A small image classifier, trained from scratch.
Model: 6.63M parameters, 32-pixel images, norm rmsnorm, activation gelu, patch size [4, 4], layers 8.
Training: batches of 256, held-out accuracy 98%.
Data: trained on capsule endoscopy frames (Kvasir-Capsule), 42238 training examples, 109.7 epochs.
Rows from block 5 of a small image classifier, named by matrix and row number. Rows with one number belong to one neuron. Each number is 50 + 15 x the weight over its row's rms, rounded and kept within 0 to 99. All counts start at 0.
After each neuron's rows are labels from the 100 images, of 14848, where the neuron reaches its highest value: "colour at peak" is the nearest of a few named colours to the mean colour under the peak. Only what is clearly more common there than usual is listed. The data: capsule endoscopy frames (Kvasir-Capsule). In brackets: how many of the 100.
# fc1: MLP up (model.blocks.5.mlp.fc1.weight, 1280x320), inputs 0-79
# fc2: MLP down (model.blocks.5.mlp.fc2.weight, 320x1280, transposed), outputs 0-79

fc1.238:93 63 53 43 36 50 26 83 62 56 56 51 77 72 49 44 50 61 50 45 47 75 27 09 59 46 58 44 56 02 73 24 58 46 54 63 21 74 58 46 44 42 42 52 42 32 55 70 61 45 46 65 48 60 21 86 57 50 45 48 58 44 27 71 55 24 18 45 45 46 24 27 22 74 45 66 51 61 48 49
fc2.238:37 39 42 32 35 64 55 17 54 58 58 51 48 56 54 57 64 49 31 37 34 51 42 61 45 85 45 57 49 21 43 59 55 44 40 39 76 56 50 24 39 47 29 38 43 59 33 56 22 66 26 63 73 58 47 23 69 37 45 52 58 57 65 21 34 70 36 65 32 73 62 38 64 27 57 30 47 48 26 51
colour at peak: grey (26)

fc1.637:35 62 60 52 45 46 54 54 44 36 62 48 55 18 68 81 34 35 13 56 45 80 45 58 47 61 55 60 55 44 43 65 53 64 43 22 65 42 44 36 55 36 47 66 52 44 73 56 30 87 77 39 59 51 28 40 39 35 57 49 44 46 47 49 67 44 30 67 59 31 61 43 48 45 53 63 75 46 46 56
fc2.637:49 42 58 65 81 41 67 59 37 59 64 30 63 40 22 28 67 49 42 64 56 59 57 46 28 45 55 43 58 40 47 40 81 38 45 68 21 56 65 61 54 52 78 50 69 55 55 40 37 41 68 43 56 21 42 59 46 44 42 34 77 18 49 65 61 39 31 54 51 55 45 46 34 72 49 68 59 47 68 37
colour at peak: orange (51)

fc1.707:46 41 48 35 63 70 48 71 89 59 50 48 62 37 43 41 36 45 57 61 46 48 52 40 53 50 57 46 53 58 24 52 48 35 53 86 55 26 43 17 47 53 53 52 78 45 28 41 66 45 75 43 44 62 61 84 38 72 58 55 69 50 43 44 34 23 44 55 49 49 52 61 40 54 22 89 48 40 62 59
fc2.707:69 65 59 29 54 57 67 18 64 40 55 65 46 64 51 24 34 59 57 52 62 46 21 50 28 43 51 62 43 65 39 45 67 44 67 30 69 52 42 64 29 24 53 41 47 31 72 56 32 50 43 36 56 57 37 39 51 37 38 58 42 53 60 49 49 57 46 44 73 66 49 42 59 00 56 41 29 70 26 24
colour at peak: grey (32)

fc1.520:41 74 39 05 49 46 35 43 71 53 38 60 62 36 51 62 45 15 31 40 57 56 60 79 54 41 66 56 52 67 78 63 41 41 55 44 51 52 56 47 59 49 71 42 40 78 60 27 55 25 57 59 77 51 44 73 38 71 49 43 49 53 54 45 60 28 41 45 31 55 58 45 57 39 67 60 47 39 54 37
fc2.520:44 60 60 31 65 35 67 42 62 34 53 38 63 48 56 55 74 51 47 39 48 74 54 56 34 40 50 14 79 59 39 39 68 55 55 27 29 73 50 53 35 48 51 50 46 46 53 22 22 63 63 16 52 39 31 33 54 20 70 58 49 43 30 42 30 73 63 54 77 60 37 68 78 48 69 42 61 41 60 30
colour at peak: orange (37)

fc1.688:37 73 71 58 55 66 28 67 57 40 58 50 98 30 52 56 37 45 33 28 46 70 60 48 47 33 26 23 54 27 25 75 53 50 47 54 81 44 53 44 74 48 48 51 55 40 38 69 57 41 58 66 36 66 43 84 53 63 54 22 41 47 35 56 46 42 61 70 52 49 52 29 50 55 37 77 53 56 36 17
fc2.688:46 66 51 39 26 32 31 58 50 57 42 55 50 80 72 37 65 45 34 49 57 54 41 71 57 21 45 49 78 35 62 50 36 47 43 45 46 54 60 36 49 46 46 19 38 65 59 60 69 39 37 38 43 76 68 39 42 38 28 43 22 62 55 59 27 57 49 26 39 44 45 31 60 56 49 43 88 64 33 52
colour at peak: grey (49)

fc1.766:42 42 53 63 25 32 43 64 37 57 33 59 57 48 35 42 31 78 46 41 42 62 60 35 59 24 55 32 93 76 56 41 64 44 56 82 46 67 41 65 40 43 65 54 53 48 13 55 35 35 63 55 64 61 40 61 47 61 73 45 37 71 40 41 22 66 53 24 27 23 54 81 39 52 46 52 69 39 55 66
fc2.766:23 56 64 46 61 46 51 68 75 18 61 40 46 28 58 54 76 15 66 51 70 49 43 60 23 72 57 21 29 27 61 54 53 25 35 52 29 37 76 43 57 28 29 52 32 63 64 46 58 49 35 63 53 52 53 58 47 40 38 30 46 14 60 75 36 29 63 92 43 54 40 40 33 60 49 51 54 70 68 44
colour at peak: black (42)

fc1.440:43 61 44 36 55 54 56 49 42 47 48 57 57 49 46 60 40 58 61 35 34 44 44 56 55 28 32 45 62 36 39 15 23 43 22 35 37 39 46 17 58 12 55 59 67 54 61 68 62 57 39 91 79 69 57 87 61 44 43 36 69 78 47 67 59 39 63 55 50 78 26 62 39 59 74 54 60 63 41 65
fc2.440:23 34 54 64 36 46 62 47 32 52 79 42 31 39 44 47 58 73 26 67 54 51 72 62 45 58 60 36 64 42 56 49 56 79 55 53 64 66 53 72 75 77 55 54 28 51 49 49 44 34 81 42 29 56 22 39 66 48 60 45 48 71 52 26 25 43 35 85 58 54 99 38 60 50 44 57 53 44 49 36
colour at peak: grey (45)

fc1.2:53 56 77 37 44 65 79 88 57 53 64 43 47 31 54 61 37 45 23 24 38 88 47 42 43 63 68 30 31 35 39 68 58 41 39 56 85 62 28 52 48 51 29 52 31 48 34 55 53 65 26 76 53 51 52 42 49 41 57 27 55 33 55 56 40 39 35 70 17 39 63 35 47 55 54 51 60 63 49 47
fc2.2:37 63 54 48 39 36 68 53 44 38 72 48 45 18 46 51 41 44 37 67 75 24 54 61 27 49 55 43 49 30 53 64 57 38 41 61 55 54 68 54 44 55 75 47 49 48 57 44 23 36 49 50 72 40 44 59 55 45 02 49 44 46 74 33 46 77 39 46 48 39 46 53 63 32 67 45 66 44 25 25
colour at peak: grey (25)

fc1.79:28 62 62 39 43 33 66 52 34 35 29 14 44 27 49 44 49 59 44 60 12 67 52 34 61 54 48 41 51 19 92 45 16 45 18 37 47 45 58 58 60 43 43 57 77 46 50 37 35 34 75 50 31 47 73 38 12 56 28 26 38 53 38 77 71 26 50 70 43 39 36 23 23 59 54 47 31 52 65 36
fc2.79:53 32 54 65 26 32 50 65 29 56 46 42 53 40 64 46 45 70 57 45 35 36 27 45 39 55 37 55 52 51 43 40 25 29 53 18 87 56 50 57 36 62 41 58 54 24 79 69 68 49 53 40 59 71 41 28 59 51 52 67 36 51 38 80 48 72 82 61 60 65 80 29 15 35 61 72 61 78 36 56
colour at peak: orange (42)

fc1.458:47 57 75 27 33 45 63 33 32 34 57 25 59 74 59 57 54 83 40 51 35 52 66 74 83 27 50 27 70 39 65 71 48 22 39 13 71 32 42 45 37 71 58 74 45 54 03 64 42 65 72 52 34 37 59 33 57 71 78 54 38 37 39 29 43 74 76 46 39 48 71 45 48 24 83 35 51 59 56 46
fc2.458:49 60 53 45 63 50 36 38 71 35 27 45 42 62 48 48 67 71 70 46 33 48 33 58 32 61 37 66 41 61 24 41 58 34 69 43 40 65 42 55 40 41 41 44 49 22 45 41 56 48 32 32 32 66 22 28 41 21 41 73 41 42 52 62 46 43 47 39 54 47 59 48 82 33 36 44 50 66 58 50
colour at peak: orange (33)

fc1.299:45 79 38 36 85 69 43 46 66 39 41 48 66 14 40 78 65 35 43 57 41 59 54 27 51 39 60 67 37 47 45 50 77 23 40 57 54 24 47 43 40 41 66 23 50 46 52 20 55 47 53 37 67 62 69 37 39 49 44 47 68 67 79 56 50 39 18 54 32 50 40 48 39 78 54 89 41 41 63 65
fc2.299:58 41 59 49 35 35 76 45 30 51 56 68 47 45 45 64 37 57 60 29 51 26 13 41 50 50 53 56 32 60 46 39 15 68 51 42 52 65 31 35 39 54 47 55 41 34 69 74 34 64 47 24 56 52 72 61 48 44 49 50 44 31 07 50 55 62 64 46 60 86 35 50 31 48 66 07 39 46 57 26
colour at peak: orange (40)

fc1.489:40 52 67 46 48 34 56 56 49 55 36 55 54 60 48 50 55 68 51 42 48 64 64 60 48 49 51 38 63 48 76 39 31 77 60 58 36 40 34 63 66 83 20 64 68 48 40 41 44 33 54 40 52 33 64 65 34 52 65 55 41 34 27 72 56 31 96 52 41 44 49 50 44 25 49 47 21 66 92 43
fc2.489:65 37 57 56 42 44 61 71 32 43 44 54 29 32 49 55 50 64 77 62 52 46 57 43 81 32 45 63 45 46 23 41 30 39 49 37 91 49 41 83 62 51 60 68 40 37 43 51 53 38 58 54 55 41 63 40 59 61 48 45 46 45 69 40 48 45 71 73 54 46 85 39 06 51 90 62 42 45 28 49
colour at peak: grey (42)

fc1.444:18 50 56 41 37 44 38 75 54 13 32 42 57 47 44 71 36 38 60 48 37 63 79 29 56 45 35 47 66 21 40 60 54 37 23 72 81 25 71 16 86 50 35 56 53 52 30 69 64 48 47 64 59 60 47 64 48 91 62 46 57 52 33 35 39 51 56 73 39 30 37 34 44 53 41 71 67 49 36 48
fc2.444:54 50 29 44 56 84 55 45 63 71 39 52 72 48 47 03 45 45 21 47 67 43 52 70 25 44 68 55 25 39 47 57 80 23 48 60 54 72 55 61 50 48 58 70 69 50 43 63 61 37 38 40 44 63 52 39 35 43 41 56 67 69 43 70 22 61 36 42 67 42 65 42 47 54 27 52 70 71 71 54
colour at peak: orange (54)

fc1.398:34 42 37 58 52 51 58 43 44 63 66 52 48 58 48 58 54 56 66 58 36 67 55 53 54 55 33 73 51 48 53 46 41 58 17 52 51 50 11 34 43 24 39 57 22 77 36 57 29 70 30 70 47 68 14 51 48 62 77 57 66 69 60 21 69 61 48 56 56 58 50 61 59 59 72 38 71 73 10 50
fc2.398:75 53 82 67 45 54 54 72 57 41 19 40 34 51 33 41 39 53 50 37 52 27 48 63 42 27 64 39 44 65 57 60 80 68 62 34 32 48 82 65 54 56 63 57 44 56 54 41 62 31 45 41 32 38 58 72 54 25 40 55 33 38 45 92 37 41 50 57 43 37 12 45 47 41 53 70 57 36 80 50
colour at peak: black (29)

fc1.130:25 41 64 33 36 80 41 50 41 36 55 52 63 66 52 49 33 48 53 46 33 68 84 72 55 38 26 50 35 46 36 63 65 36 44 53 65 55 59 49 48 61 30 39 42 45 41 51 51 68 53 59 42 58 43 54 24 57 67 41 30 42 36 50 74 42 38 69 38 20 53 29 49 41 28 48 50 79 36 36
fc2.130:75 41 34 42 67 42 61 57 46 40 57 45 33 48 35 60 75 14 56 57 65 64 45 40 49 45 85 51 73 57 57 29 54 48 55 36 34 35 73 52 40 75 47 57 28 22 53 30 53 11 67 16 60 17 24 36 38 58 55 59 39 42 77 42 47 59 40 46 53 47 68 80 61 62 52 31 64 65 67 36
colour at peak: orange (35); grey (34)

fc1.473:64 67 38 59 55 65 86 44 55 64 42 62 54 59 67 25 49 54 30 65 44 42 42 50 53 60 55 95 32 47 76 55 47 76 28 37 41 59 50 49 43 23 46 49 35 91 55 72 26 57 43 80 41 54 51 51 74 43 59 36 54 54 44 50 63 56 42 41 55 43 40 45 64 47 45 23 72 69 41 47
fc2.473:38 32 51 38 64 24 48 62 47 38 26 51 34 19 31 42 62 57 59 38 45 71 55 46 20 40 63 36 57 52 45 53 69 73 60 65 46 65 33 62 59 27 50 76 60 30 25 40 58 41 49 40 31 39 66 52 37 20 66 68 49 44 40 43 36 66 56 62 71 66 27 60 49 66 33 46 44 30 68 37
colour at peak: black (44)