{"image_size": 32, "crop_scale_min": 0.5, "horizontal_flip": true, "rotation_deg": 10, "num_classes": 11, "norm_position": "pre", "conv_stem": false, "loss": "binary_cross_entropy", "optimizer": "adamw", "lr": 0.00073, "beta2": 0.99, "batch_size": 256, "epochs": 109.7}
Rows from block 2 of a small image classifier, named by matrix and row number. Rows with one number belong to one neuron. Each number is 500 + 40 x the weight over its row's rms, rounded and kept within 0 to 999. All counts start at 0. Numbers have three digits each. After the name is the row's rms in percent of the matrix's.
After each neuron's rows are labels from the 100 images, of 14848, where the neuron reaches its highest value: "top examples" is what is common among them. Only what is clearly more common there than usual is listed. The data: capsule endoscopy frames (Kvasir-Capsule). In brackets: how many of the 100, against the usual share in percent.
# fc1: MLP up (model.blocks.2.mlp.fc1.weight, 1280x320), inputs 160-239
# fc2: MLP down (model.blocks.2.mlp.fc2.weight, 320x1280, transposed), outputs 160-239

fc1.577 090:498540478512493486460571468481413535469431450452525509490410454438459497455451498527542489514437430446484530537477492479492572545473558518506537574498461562497459534543525550469508486515466513471520464488506466545478457450525546571498520544
fc2.577 096:513544532586458548535456520456506490494487496509500478530538561504505480508534539453427477408513591504500527470497509515503495372549481454505520472573512468506536502511439454523463505493503477455454609496512488482508492527477459481512431400
top examples: finding: pylorus (51 vs 3.4)

fc1.488 095:440444501541457495514487470476538519449434569514576509530544526481453539511543524487508500519451494553482456474454434432497508424469500480516535565511513486494483572544498468461469535506529490477463507514438498451586494550510464548500519456
fc2.488 086:489534518443495479493572514552532507555553519480543516482476505599476420497470503543404491480461484531550469473490447491454518448489431505494505452525477441540536491493499539498449513479479539448461565554471505555528565476509539454541575487
top examples: finding: ileocecal valve (36 vs 8.8)

fc1.316 092:493529566524489526585468540436558522452566490523510480458519510531482453454511461442519500531537490550463508466485509489489534438551478520468509477585452467490549510501483433509495492441394470505515495508509489524555527495428463520441462468
fc2.316 087:459519408560510445551557496541483473548490443418546512491475490384529592528500442488543541538502539547474509502494478460524493498478550511566515520489550483539480539529507494495495491469442528493499505397501488478479506471468581532501447504
top examples: finding: pylorus (34 vs 3.4)

fc1.715 072:485492500464556527547484531481478495546446552514522583523540477470461548459549548513555544481574475578507498424469527537503492498486498494489533527479435502560484476509462434479501463512432486474459458502499511540487572501487540536516486539
fc2.715 059:541491428524510533520524483540484504444483536516560420506351553475522505505561521509488448515507559525541490515510482485521471510478465485483464499571556502443480489486477523498459557529468531468507494518521506518489443509493527473473516462
top examples: finding: ileocecal valve (63 vs 8.8)

fc1.391 090:510458473531481479516410504515540501556433477485540506516532348491551521555516548515560525537476512492493501500531469541405534473476472509543496494488558515517494471438504477539467531486531486605491405551408515433480554546530493493494517472
fc2.391 091:484455497526488596434507507486502544520477485526506507410472512565536494536502513625487526480535503473472505499524495515610548588486558466502471569455468552414409507559518562489480550465538487446509588496441513485480480483564507600526566540
top examples: finding: pylorus (45 vs 3.4)

fc1.377 120:453474573535451504536468555447528529469548523574502462439518512528461460437500503440465461521519511511455481464464513520535504460562489463472490477576443496490504504481444457515550458476413499500501510496494452524508521514463495478437470511
fc2.377 109:451518441567524466515547476486486497504504469404552523523544490377499553544565488507520499533482531582527551512464501459545492552468582575510512546508567514539568503473556525452494535486492483490503493461466462496542524483472550511501454525
top examples: finding: pylorus (48 vs 3.4)

fc1.301 090:472459466513517480529398527535563489426424539498515456585483498509478495492499456510502483446451520445462514497500523519458509488532603436534503553485530521486503470506459504491523529498565453519455432492491532515488480545576487469537517450
fc2.301 096:548597537556489555396512494502568530543542506480476547458513467558481484548401510484498506471518523483463499504552507536531502483541450440567428485527517540506535450535467522538516489541540540499492558480504531464489502469513432514542444382
top examples: finding: reduced mucosal view (36 vs 6.2)

fc1.349 104:465494525446578489483453479503408546507573520503515514555445542476484476487488515453554489491515485535521486468473493466482508496501550503448503505535527502493470455447459529576501505506419510441497452449512545509506538569505600496542484547
fc2.349 107:489513505484534461453452462498537525430457586493530513500392518529480496491559583530482415519517491517518485524416487527436455479477511529487446454500486454489498461495441482465444555535496522472478464441519526469490445541479451507531540410
top examples: finding: ileocecal valve (40 vs 8.8)

fc1.313 106:465436516495508473598481422484533505434575512507514509484543478515483449502468492462503459538462485490546512453486555445525569473571504546484471496577533521465440517428478519486544519475380539436506498469473475605540511535461519515508548530
fc2.313 100:564531514470486454500459496498469377538456499583491544494514540587518473484445500538384492467499558397492476507523460531453441469460495503453487488497465563522526465520452466546565425475493507456483540522566456528537532454484438498477555454
top examples: finding: ulcer (27 vs 1.6); finding: pylorus (27 vs 3.4)

fc1.47 106:448466460466505439559491523523480510452507586512532497521453477532385473466456437487493481468516488495442401440466532449510534484519501493451495496519530468504561496514434530498499529556511526478471534447462544511499465476533548452468604546
fc2.47 110:547559499524543424545429522504489510397470442587452505572455523489420494461506439493504494492570506443488525581519478577430439465562432461560449527474525472548507461462492508539536453404530522491516556421527502509446488512477431435405534468
top examples: finding: ileocecal valve (41 vs 8.8)

fc1.602 106:484474504499480439578462593466494512515452517505536472482550438453410506472508513490520494541505483517444454402468432485515483474549429490523542517451466470533513543533473443455519498480425523551517543478472436443473463470500484545445532498
fc2.602 112:496487468544436465535552520487493474464481501461476564479436548521502504522499540542434506501460470434444516563521421526466525443557470516481547455621523551508480501424470518521444508485463499456448505482447550523537450565571503488586515502
top examples: finding: ileocecal valve (28 vs 8.8)

fc1.350 089:424498548489483471492476587432490524486503498493535522530476526481458562440469448521539522500550484508492476393428479426518515464479536484410493490582434460512575532514484465517475449542447493430467499478411528518487487536513545533486509544
fc2.350 092:495418531515506540492454495549516507442488515556539509482512500616460428530539520578491468483513460467498563523539590544517502585571512513452461486468546477431505448476492491578507496521568477489522512574540478444470487495503498529483563519
top examples: finding: ileocecal valve (31 vs 8.8)

fc1.656 100:447489510509479484493528489519465511450402447523495495489494439518549499531544469494499521423446470462512584533443516469462471446562517491502543573492547519495525445441471450462513391506489455457513465519516509569472533473508523486415582481
fc2.656 105:533482489522503510470473508408446437478536512486516500473508536457503518474521577491489481544511596462515545534438491468492449461481507579496546476546514516505522475495440423501481474515485483473473467500447452515530524630505491502543394458
top examples: finding: pylorus (41 vs 3.4)

fc1.358 093:484454482555472506523503464496505475471501495489498495496540509481531508517549457536473523517488500555417530543518528502576497500532545435473543470597528536435452537421463538540518545505448498468485486555483485486462489540497467461507494519
fc2.358 091:500528501493454488451485487482494478517508385526486483534468481573493516462460554501453447473572474417474463547436463441471517493504496494451408481535523497520523467547573461389492451539549506551536531463547563517483485447573481520472447501
top examples: finding: ileocecal valve (44 vs 8.8)

fc1.136 108:421417482575466481527451487449528485507454506540561484509502486437467471517521478496465434491513495490478520479438487516481513476474557452575528523502532498431482500519501502560477527489474487494486430544362426476489491540515491560536479505
fc2.136 111:492507519510479480425499521534490518534531461512541470438511498553541503496454443457536544454515540497491533472550511530501474495506557468515456502502487547541442425489438466539461433500504564497514502569450520544427480465546467546489528450
top examples: finding: pylorus (46 vs 3.4)

fc1.372 100:567549471499507426575462519529465432555447453581534455543481502446465513457437455480489480433517514514474461514425425485491465465551458499511526467527489448509558478559468468511573532472468485550492482489510482523529467497506489504431476411
fc2.372 103:452465518497530550488449514502554563455463520512548510455454488572476499517592562551431506519515490512473466498516517544502548476533536498535499537493449504473473504512550432469489503455445440458505501452556456483518508489467540512476538536
top examples: finding: pylorus (47 vs 3.4)

fc1.207 106:441494476488504396537496483488471548498464493561568515556526470479464519489445461471482434433482480483505506477390462476463497447527507519461541583530518475534506481486493547483538559529503502537445489567462477593477466558518549484452570538
fc2.207 096:441520526464530512569471496521492498474414498512544515461512476533526453481532487422474516469515481526511455465450512464487452529526561555476494530484491473525564504504482496513568515434467457479495396540461538518441502462524571551419559481
top examples: finding: ileocecal valve (26 vs 8.8)

fc1.52 095:545478490498527488546474543429431531486550482485547507496492458506474489459424508457449449516511585477487540470451488440524538452492496496486535431533500495458509509501489501487502493474522527510456500534471496518549529567434471498488444493
fc2.52 093:526442466462523487479597481498616530518429483504414540531519574538531532450507467454554573459540439510557503506532540482530499479515452512558499569568519462548527484391555565565520498451473501520474513483498492501513473518517544524455541514
top examples: finding: ulcer (32 vs 1.6)

fc1.359 108:492466477546415456512489520515545498522490483532498513443548482542547496466560482484469479534500484436483399512442411541606460467536469475494457527594491483499528546481519434439554515510442509510511579508499490479522458521451508479474502535
fc2.359 108:494477420460536505439516469523472509483456453479512565486483495481487523515459501515541502454461478547518535500568505519427517511468546503509499517468491541540491446505513608499504570496505471527459482505524442568521500434516496508514507560
top examples: finding: reduced mucosal view (56 vs 6.2); finding: ileocecal valve (34 vs 8.8)

fc1.27 094:531437496483493501577445491438500479507492564535528529532478473457409503557502521560499458555548527571445539498518499503521469514485460499518554444474500481441515542520469450483534524480491419468501482454455437415568533420502460536544485530
fc2.27 103:480488505492482484580564494478432491506496474474377503474503502458554605491452495523452497539464482470467549504552519466494525517479516482442573471480492521506405561474512481506451490442473535501475537444463494581543453605475528499449497500
top examples: finding: ileocecal valve (46 vs 8.8)

fc1.332 089:450496497521479502520490529478471450456463479445506436432512460485476484399507511494536516488528515503449422481508521541515531483555556465513552537470446511524513466600493477468538486523516523492539491510491456499459491397533492544410514498
fc2.332 094:584527480552476500566452510529586471505500499606482478533495540533487478477526574496469471416560536448540587455481439535522447464510459507496426467568454445473466480480485447513471524463497498476455576480510514449484582578464441460553434436
top examples: finding: pylorus (59 vs 3.4)