A small image classifier, trained from scratch: 109.7 epochs.
Rows from block 2 of a small image classifier, named by matrix and row number. Rows with one number belong to one neuron. Each number is 500 + 40 x the weight over its row's rms, rounded and kept within 0 to 999. All counts start at 0. Numbers have three digits each.
After each neuron's rows are labels from the 100 images, of 14848, where the neuron reaches its highest value: "responds to" is what is common among them; "colour at peak" is the nearest of a few named colours to the mean colour under the peak. Only what is clearly more common there than usual is listed. The data: capsule endoscopy frames (Kvasir-Capsule). In brackets: how many of the 100.
# fc1: MLP up (model.blocks.2.mlp.fc1.weight, 1280x320), inputs 160-239
# fc2: MLP down (model.blocks.2.mlp.fc2.weight, 320x1280, transposed), outputs 160-239

fc1.712:498487569464523495521459473492500525438552450536515468478575511538515444474411463413428425459503499450448453469496511415515579452552527541485510526527511513517515515524505501537546478450468511480474527482528555541536498552456554503470554505
fc2.712:466480425516560429508521495559494466483438496545413507541454461428457566486532486504527555521494498518513555503501520531468450476463514469526438479494534443513436411452411574501455512506517513485486430524481496494482491394489564469499534563
responds to: finding: pylorus (41)
colour at peak: black (34)

fc1.160:494501568511470499583460556469488543510534463592510476483513509529486452446467460459437432483505504542453448416480477480495478456482488508474502470554464492498467524538538438520504510411422523536488499545502471514529502518394467500454454468
fc2.160:445480450558546483478541502515577546539516499419503507459468561442491622542573468484560532549547479574528501541473490540546495486500525511547491539511532511538528483483523542476532500477497505521521488440449508445570487466468592546464507493
responds to: finding: pylorus (38)
colour at peak: black (28)

fc1.735:515524532518451480529471478497550507557563462489533473476561472524531457484470504429472457509468519471480458478470447419541570426540489522527491473562512549517526523495512424499507514453438543494508493522501513519567555540452500544500472473
fc2.735:485457447442555491448534519501557529430484501422466527504427546456470562431493450456540533500550448525529515535534505495454465458408483499571487513478485488547511439442489620524492539466458551498498432451532442492559522477470538492520514504
responds to: finding: pylorus (38)
colour at peak: black (35)

fc1.286:436473468505433409552485498475431499516477486484537450479433465426444501494479494481489461566451504581439542509424455410479491441461485492458529451555573450464554579455473455511456574488507530577481428549387513535508465559445594568510523481
fc2.286:578480491469503521499519482493522520548505525484506538539519547563531441464432497486549529423437483469486484461517495484522555533512507490530464553480572513472503464495527556567531504493561473519502530619469536476527522570543500525500519455
responds to: finding: ileocecal valve (26)
colour at peak: black (52)

fc1.418:470515577539446483555507513521561537494526465568507445448527530532525484464496533434482469515482481554448408468488474517524507432523455513496496493556483448519505518501496461508521538429365514547537509523471505488520519548451506510423488481
fc2.418:462523467537498504505564431514555523496535496413557460460494557381488526536578523467562497528487507567531491482500505488512476524479591575525516562453529527505580467540537568440494520475503513539545412498479445492566494440457547519522459493
responds to: finding: pylorus (48)
colour at peak: black (75)

fc1.427:527469530520496476531475450458505536582442490550518491537531467428492558512533547499516498510488495532533455444438421500521462431479480446524555556556493491530470528547505457472461543525447530509467495537478424475455518589502458476449524491
fc2.427:543529496491467475510530474555511526509522544442547486507550536444514498527511592533486466604421486519473517534473456483474492509486471509561494472523491467507542546448563527442516571482437509472527505482514429479601506536420467482570469514
responds to: finding: ileocecal valve (28)
colour at peak: black (30)

fc1.562:495445493466544453525425513502466481479491515515584462567560521443510512517544418463477462459495531505487458506401448464527499484514557495526537526491594469558503524499456428429574532549487441479471448568423524485501515538520498495480523481
fc2.562:471527557548558439535462477464496526518464511455550558477548529584476516529514526528504465422475482524481509468441544465463524544449540473474495491523488528529546454504443516461476494528519461473457480496508534503506471517537457517436511466
responds to: finding: pylorus (31)
colour at peak: black (27)

fc1.541:462481449536561501510440486514513512452457498556508420518561463430529551531459451486507448486468579421418558541494448509504504524467596406586515524476550557457436473462442528487545537447530480520481382477465503504517396542527523486536474485
fc2.541:519534540477460525429542476518541534573531511453494534441545568504571524479467526426479495409458444437475474476488495435482502455441483494561479435459513530563521525528510531428470459552531557552522526528528550470462521427523402519416446457
responds to: finding: reduced mucosal view (32)
colour at peak: orange (38)

fc1.630:493464584590506519501482522493495536488464458511512444496511502456481555512576484517451468527534498558498525488485502521556477448548562479494542457502506469501506542571504529496524525530490498504534506605460504447494483504516495538440491483
fc2.630:498511483527555455473464525519482460451539531520484465505496463593429465480465487517470466439531480464521559526507544486430498530461444522524437522492503552485501432503485531478471389517541529505521552513507500567472540508492457495505537484
responds to: finding: reduced mucosal view (31)
colour at peak: black (44)

fc1.362:531512509516474444500505487514482490555518479521504494553459561495465470442443487422472478433558481553474456501416487436522455404518509494467487494567535488524520465529525455523544482483453557471489466556505529530543496557549546484480440412
fc2.362:425507506471529480542493543502506556463460493530513480442417497544479523439565473507455480492546433547520460463479533542440482538519506544489505508492435479496494474507478483528509499498505493545510464446522474510497471480454595558442581553
responds to: finding: pylorus (34)
colour at peak: black (32)

fc1.648:506521559593474538502427585408463492483464530455493480563515544409536496443537473548518451513515556532531422484470528584524515523516626467539562561478430410496500460585451525511496509512504451516471474448492437455513459444538437531483523467
fc2.648:501541447432467501527544511539540458496522548577505527513494487451461469398481479441554508467520484453488488477478457482440484475449511513471415481517437475605495520490552514483440481594538507501521558498532534504443519529494431438484475557
responds to: finding: reduced mucosal view (25)
colour at peak: black (34)

fc1.426:464470486475548479571456528484486456363442567511545521585559465477505490458473421557488508468472550512465498456482530501531586538514529507491537590488497495489444525483417546537505488472507463483405511521472509542503528518453423516459555506
fc2.426:458476523546478521523467508467538547481476489482524417420531441464476563544547519525564473609498558546533539483477504490540493451518566466520538488426465472471515517466521495387516549533531461472492548444515463560509510488501509509480484562
responds to: finding: reduced mucosal view (34)
colour at peak: black (32)

fc1.519:521519519514520476529428593519455478472447464511506410490469396475523613510542481498523536560485495510480519475433445494507482462509520365548535572461492488527572501490466506500486494488498521564510510559477485527485467528515532536411569497
fc2.519:517476532507461584480551462534592501562547553492499560503471486571502439599485562570512497470499514495530541505544574531605492490473508514461449439524477507400493507528495480529495468477526525497523544508575485417518519450500445533514470495
responds to: finding: reduced mucosal view (32)
colour at peak: black (26)

fc1.200:502463450468474444582505505526436432430478515548502483475498532487504492484472463412417446483507501516528510527410459508518436473474487493515479462544591416503480563484470455435514524531511487550437509579511504572511517484444515488489545446
fc2.200:438557464539528484463543480431461560572495531523474493494468532529499480547499473493465465440482445510526521424510445419504592567551475517533492534495546529500544492508505540439490531506544422471547535415455470499482451500548607543497460546
responds to: finding: pylorus (27)
colour at peak: black (28)

fc1.590:497417487545445467542500515525513420433453492524471443471489522542464478481533482402408489423504519517440467520481562537465586482582500469514488576456515479514503474542492465452491490478526528541544503549505536498505486501577417492442526473
fc2.590:508520503508457476463492497485485423528500551438525458467458463514569494543466502524455515509507512478581545501468441453516462503426476519451463361523433504520484524488453459514482476496448522430468542508500493546485582560504502509496554407
responds to: finding: reduced mucosal view (28)
colour at peak: orange (30)

fc1.342:502456451481481463498467438469543501573513525506493545623508515473410539549480488496454484500493485489485539523491521462422494482449481511503504440518543528431499519500505522497487526521538507541456442513461485490551545474533466461540439510
fc2.342:442505467492491456548560471539495481503475452496487479462530452523509532437501537440551468511475553574526518461500504490499483467469518526456539492496505391564493470497574516483412445506534476588543565484515499469474521548475518552459519520
responds to: finding: reduced mucosal view (34)
colour at peak: black (28)

fc1.709:502446553507496490537449571456489435450440517587473516565511456498430502449501459536481517501492493515468557436505542523464465481525475476464525547494402486495456484525471445517491438481505458548473520536496484520475500531496448481380503489
fc2.709:503472473521509568455470517572533555446526508488449488537477571485521518550503412507512488481531485521516570506492530481519480442499551458471511485459488581478458545490571520526554522531522427409530545406509537490431520432501518497517493569
responds to: finding: reduced mucosal view (27)
colour at peak: black (28)

fc1.69:424481477477496415594461492521507423442430570489559540542429478544436492513481545470503492521558503556485442502463530478480496441479491508481546554498526490474505474481484495458461503442488491494417501500465503521519478467464429488445590464
fc2.69:490564459475498512474488433519583461550446511512492515552447482459479503485472525504469597471536548450492500532513477496563367489508529457567486481515455495530551516508477486484544494466457523517486486428473485562475506475479591536501497456
responds to: finding: reduced mucosal view (28)
colour at peak: black (62)

fc1.9:404479475558521491580444464504521506506486487529571481501533429484503581562534547513538429528458555503477510489475464494497542499463551460578537567514526473447502514514410464442479538429485513507481405490437486442561527531490519521544537517
fc2.9:547488469492461494528592445501537504549535472524491578483530455527548501486412495463484494523499533416499464489518520446530525441495501534487478515518538566587547451488524543452529507471494554612493475557517495512459480496514457451480485559
responds to: finding: ileocecal valve (26)
colour at peak: black (42)

fc1.113:478502547544431470550489533480548527499530517564521473447497471538521472443519509462452471535494499525416437483475496506520487435518484495494486489597469504508495498487495446489524499429408529534499528490481482523520526507416490497438489463
fc2.113:442523443516510485517560446516520514458522491408516471480511541377497526519542494459563519526485500566522494483497513485502474517469571574491487517476537551528576470524558570504538526471509509520548419479491465518525510449440535484477464502
responds to: finding: pylorus (25)
colour at peak: black (89)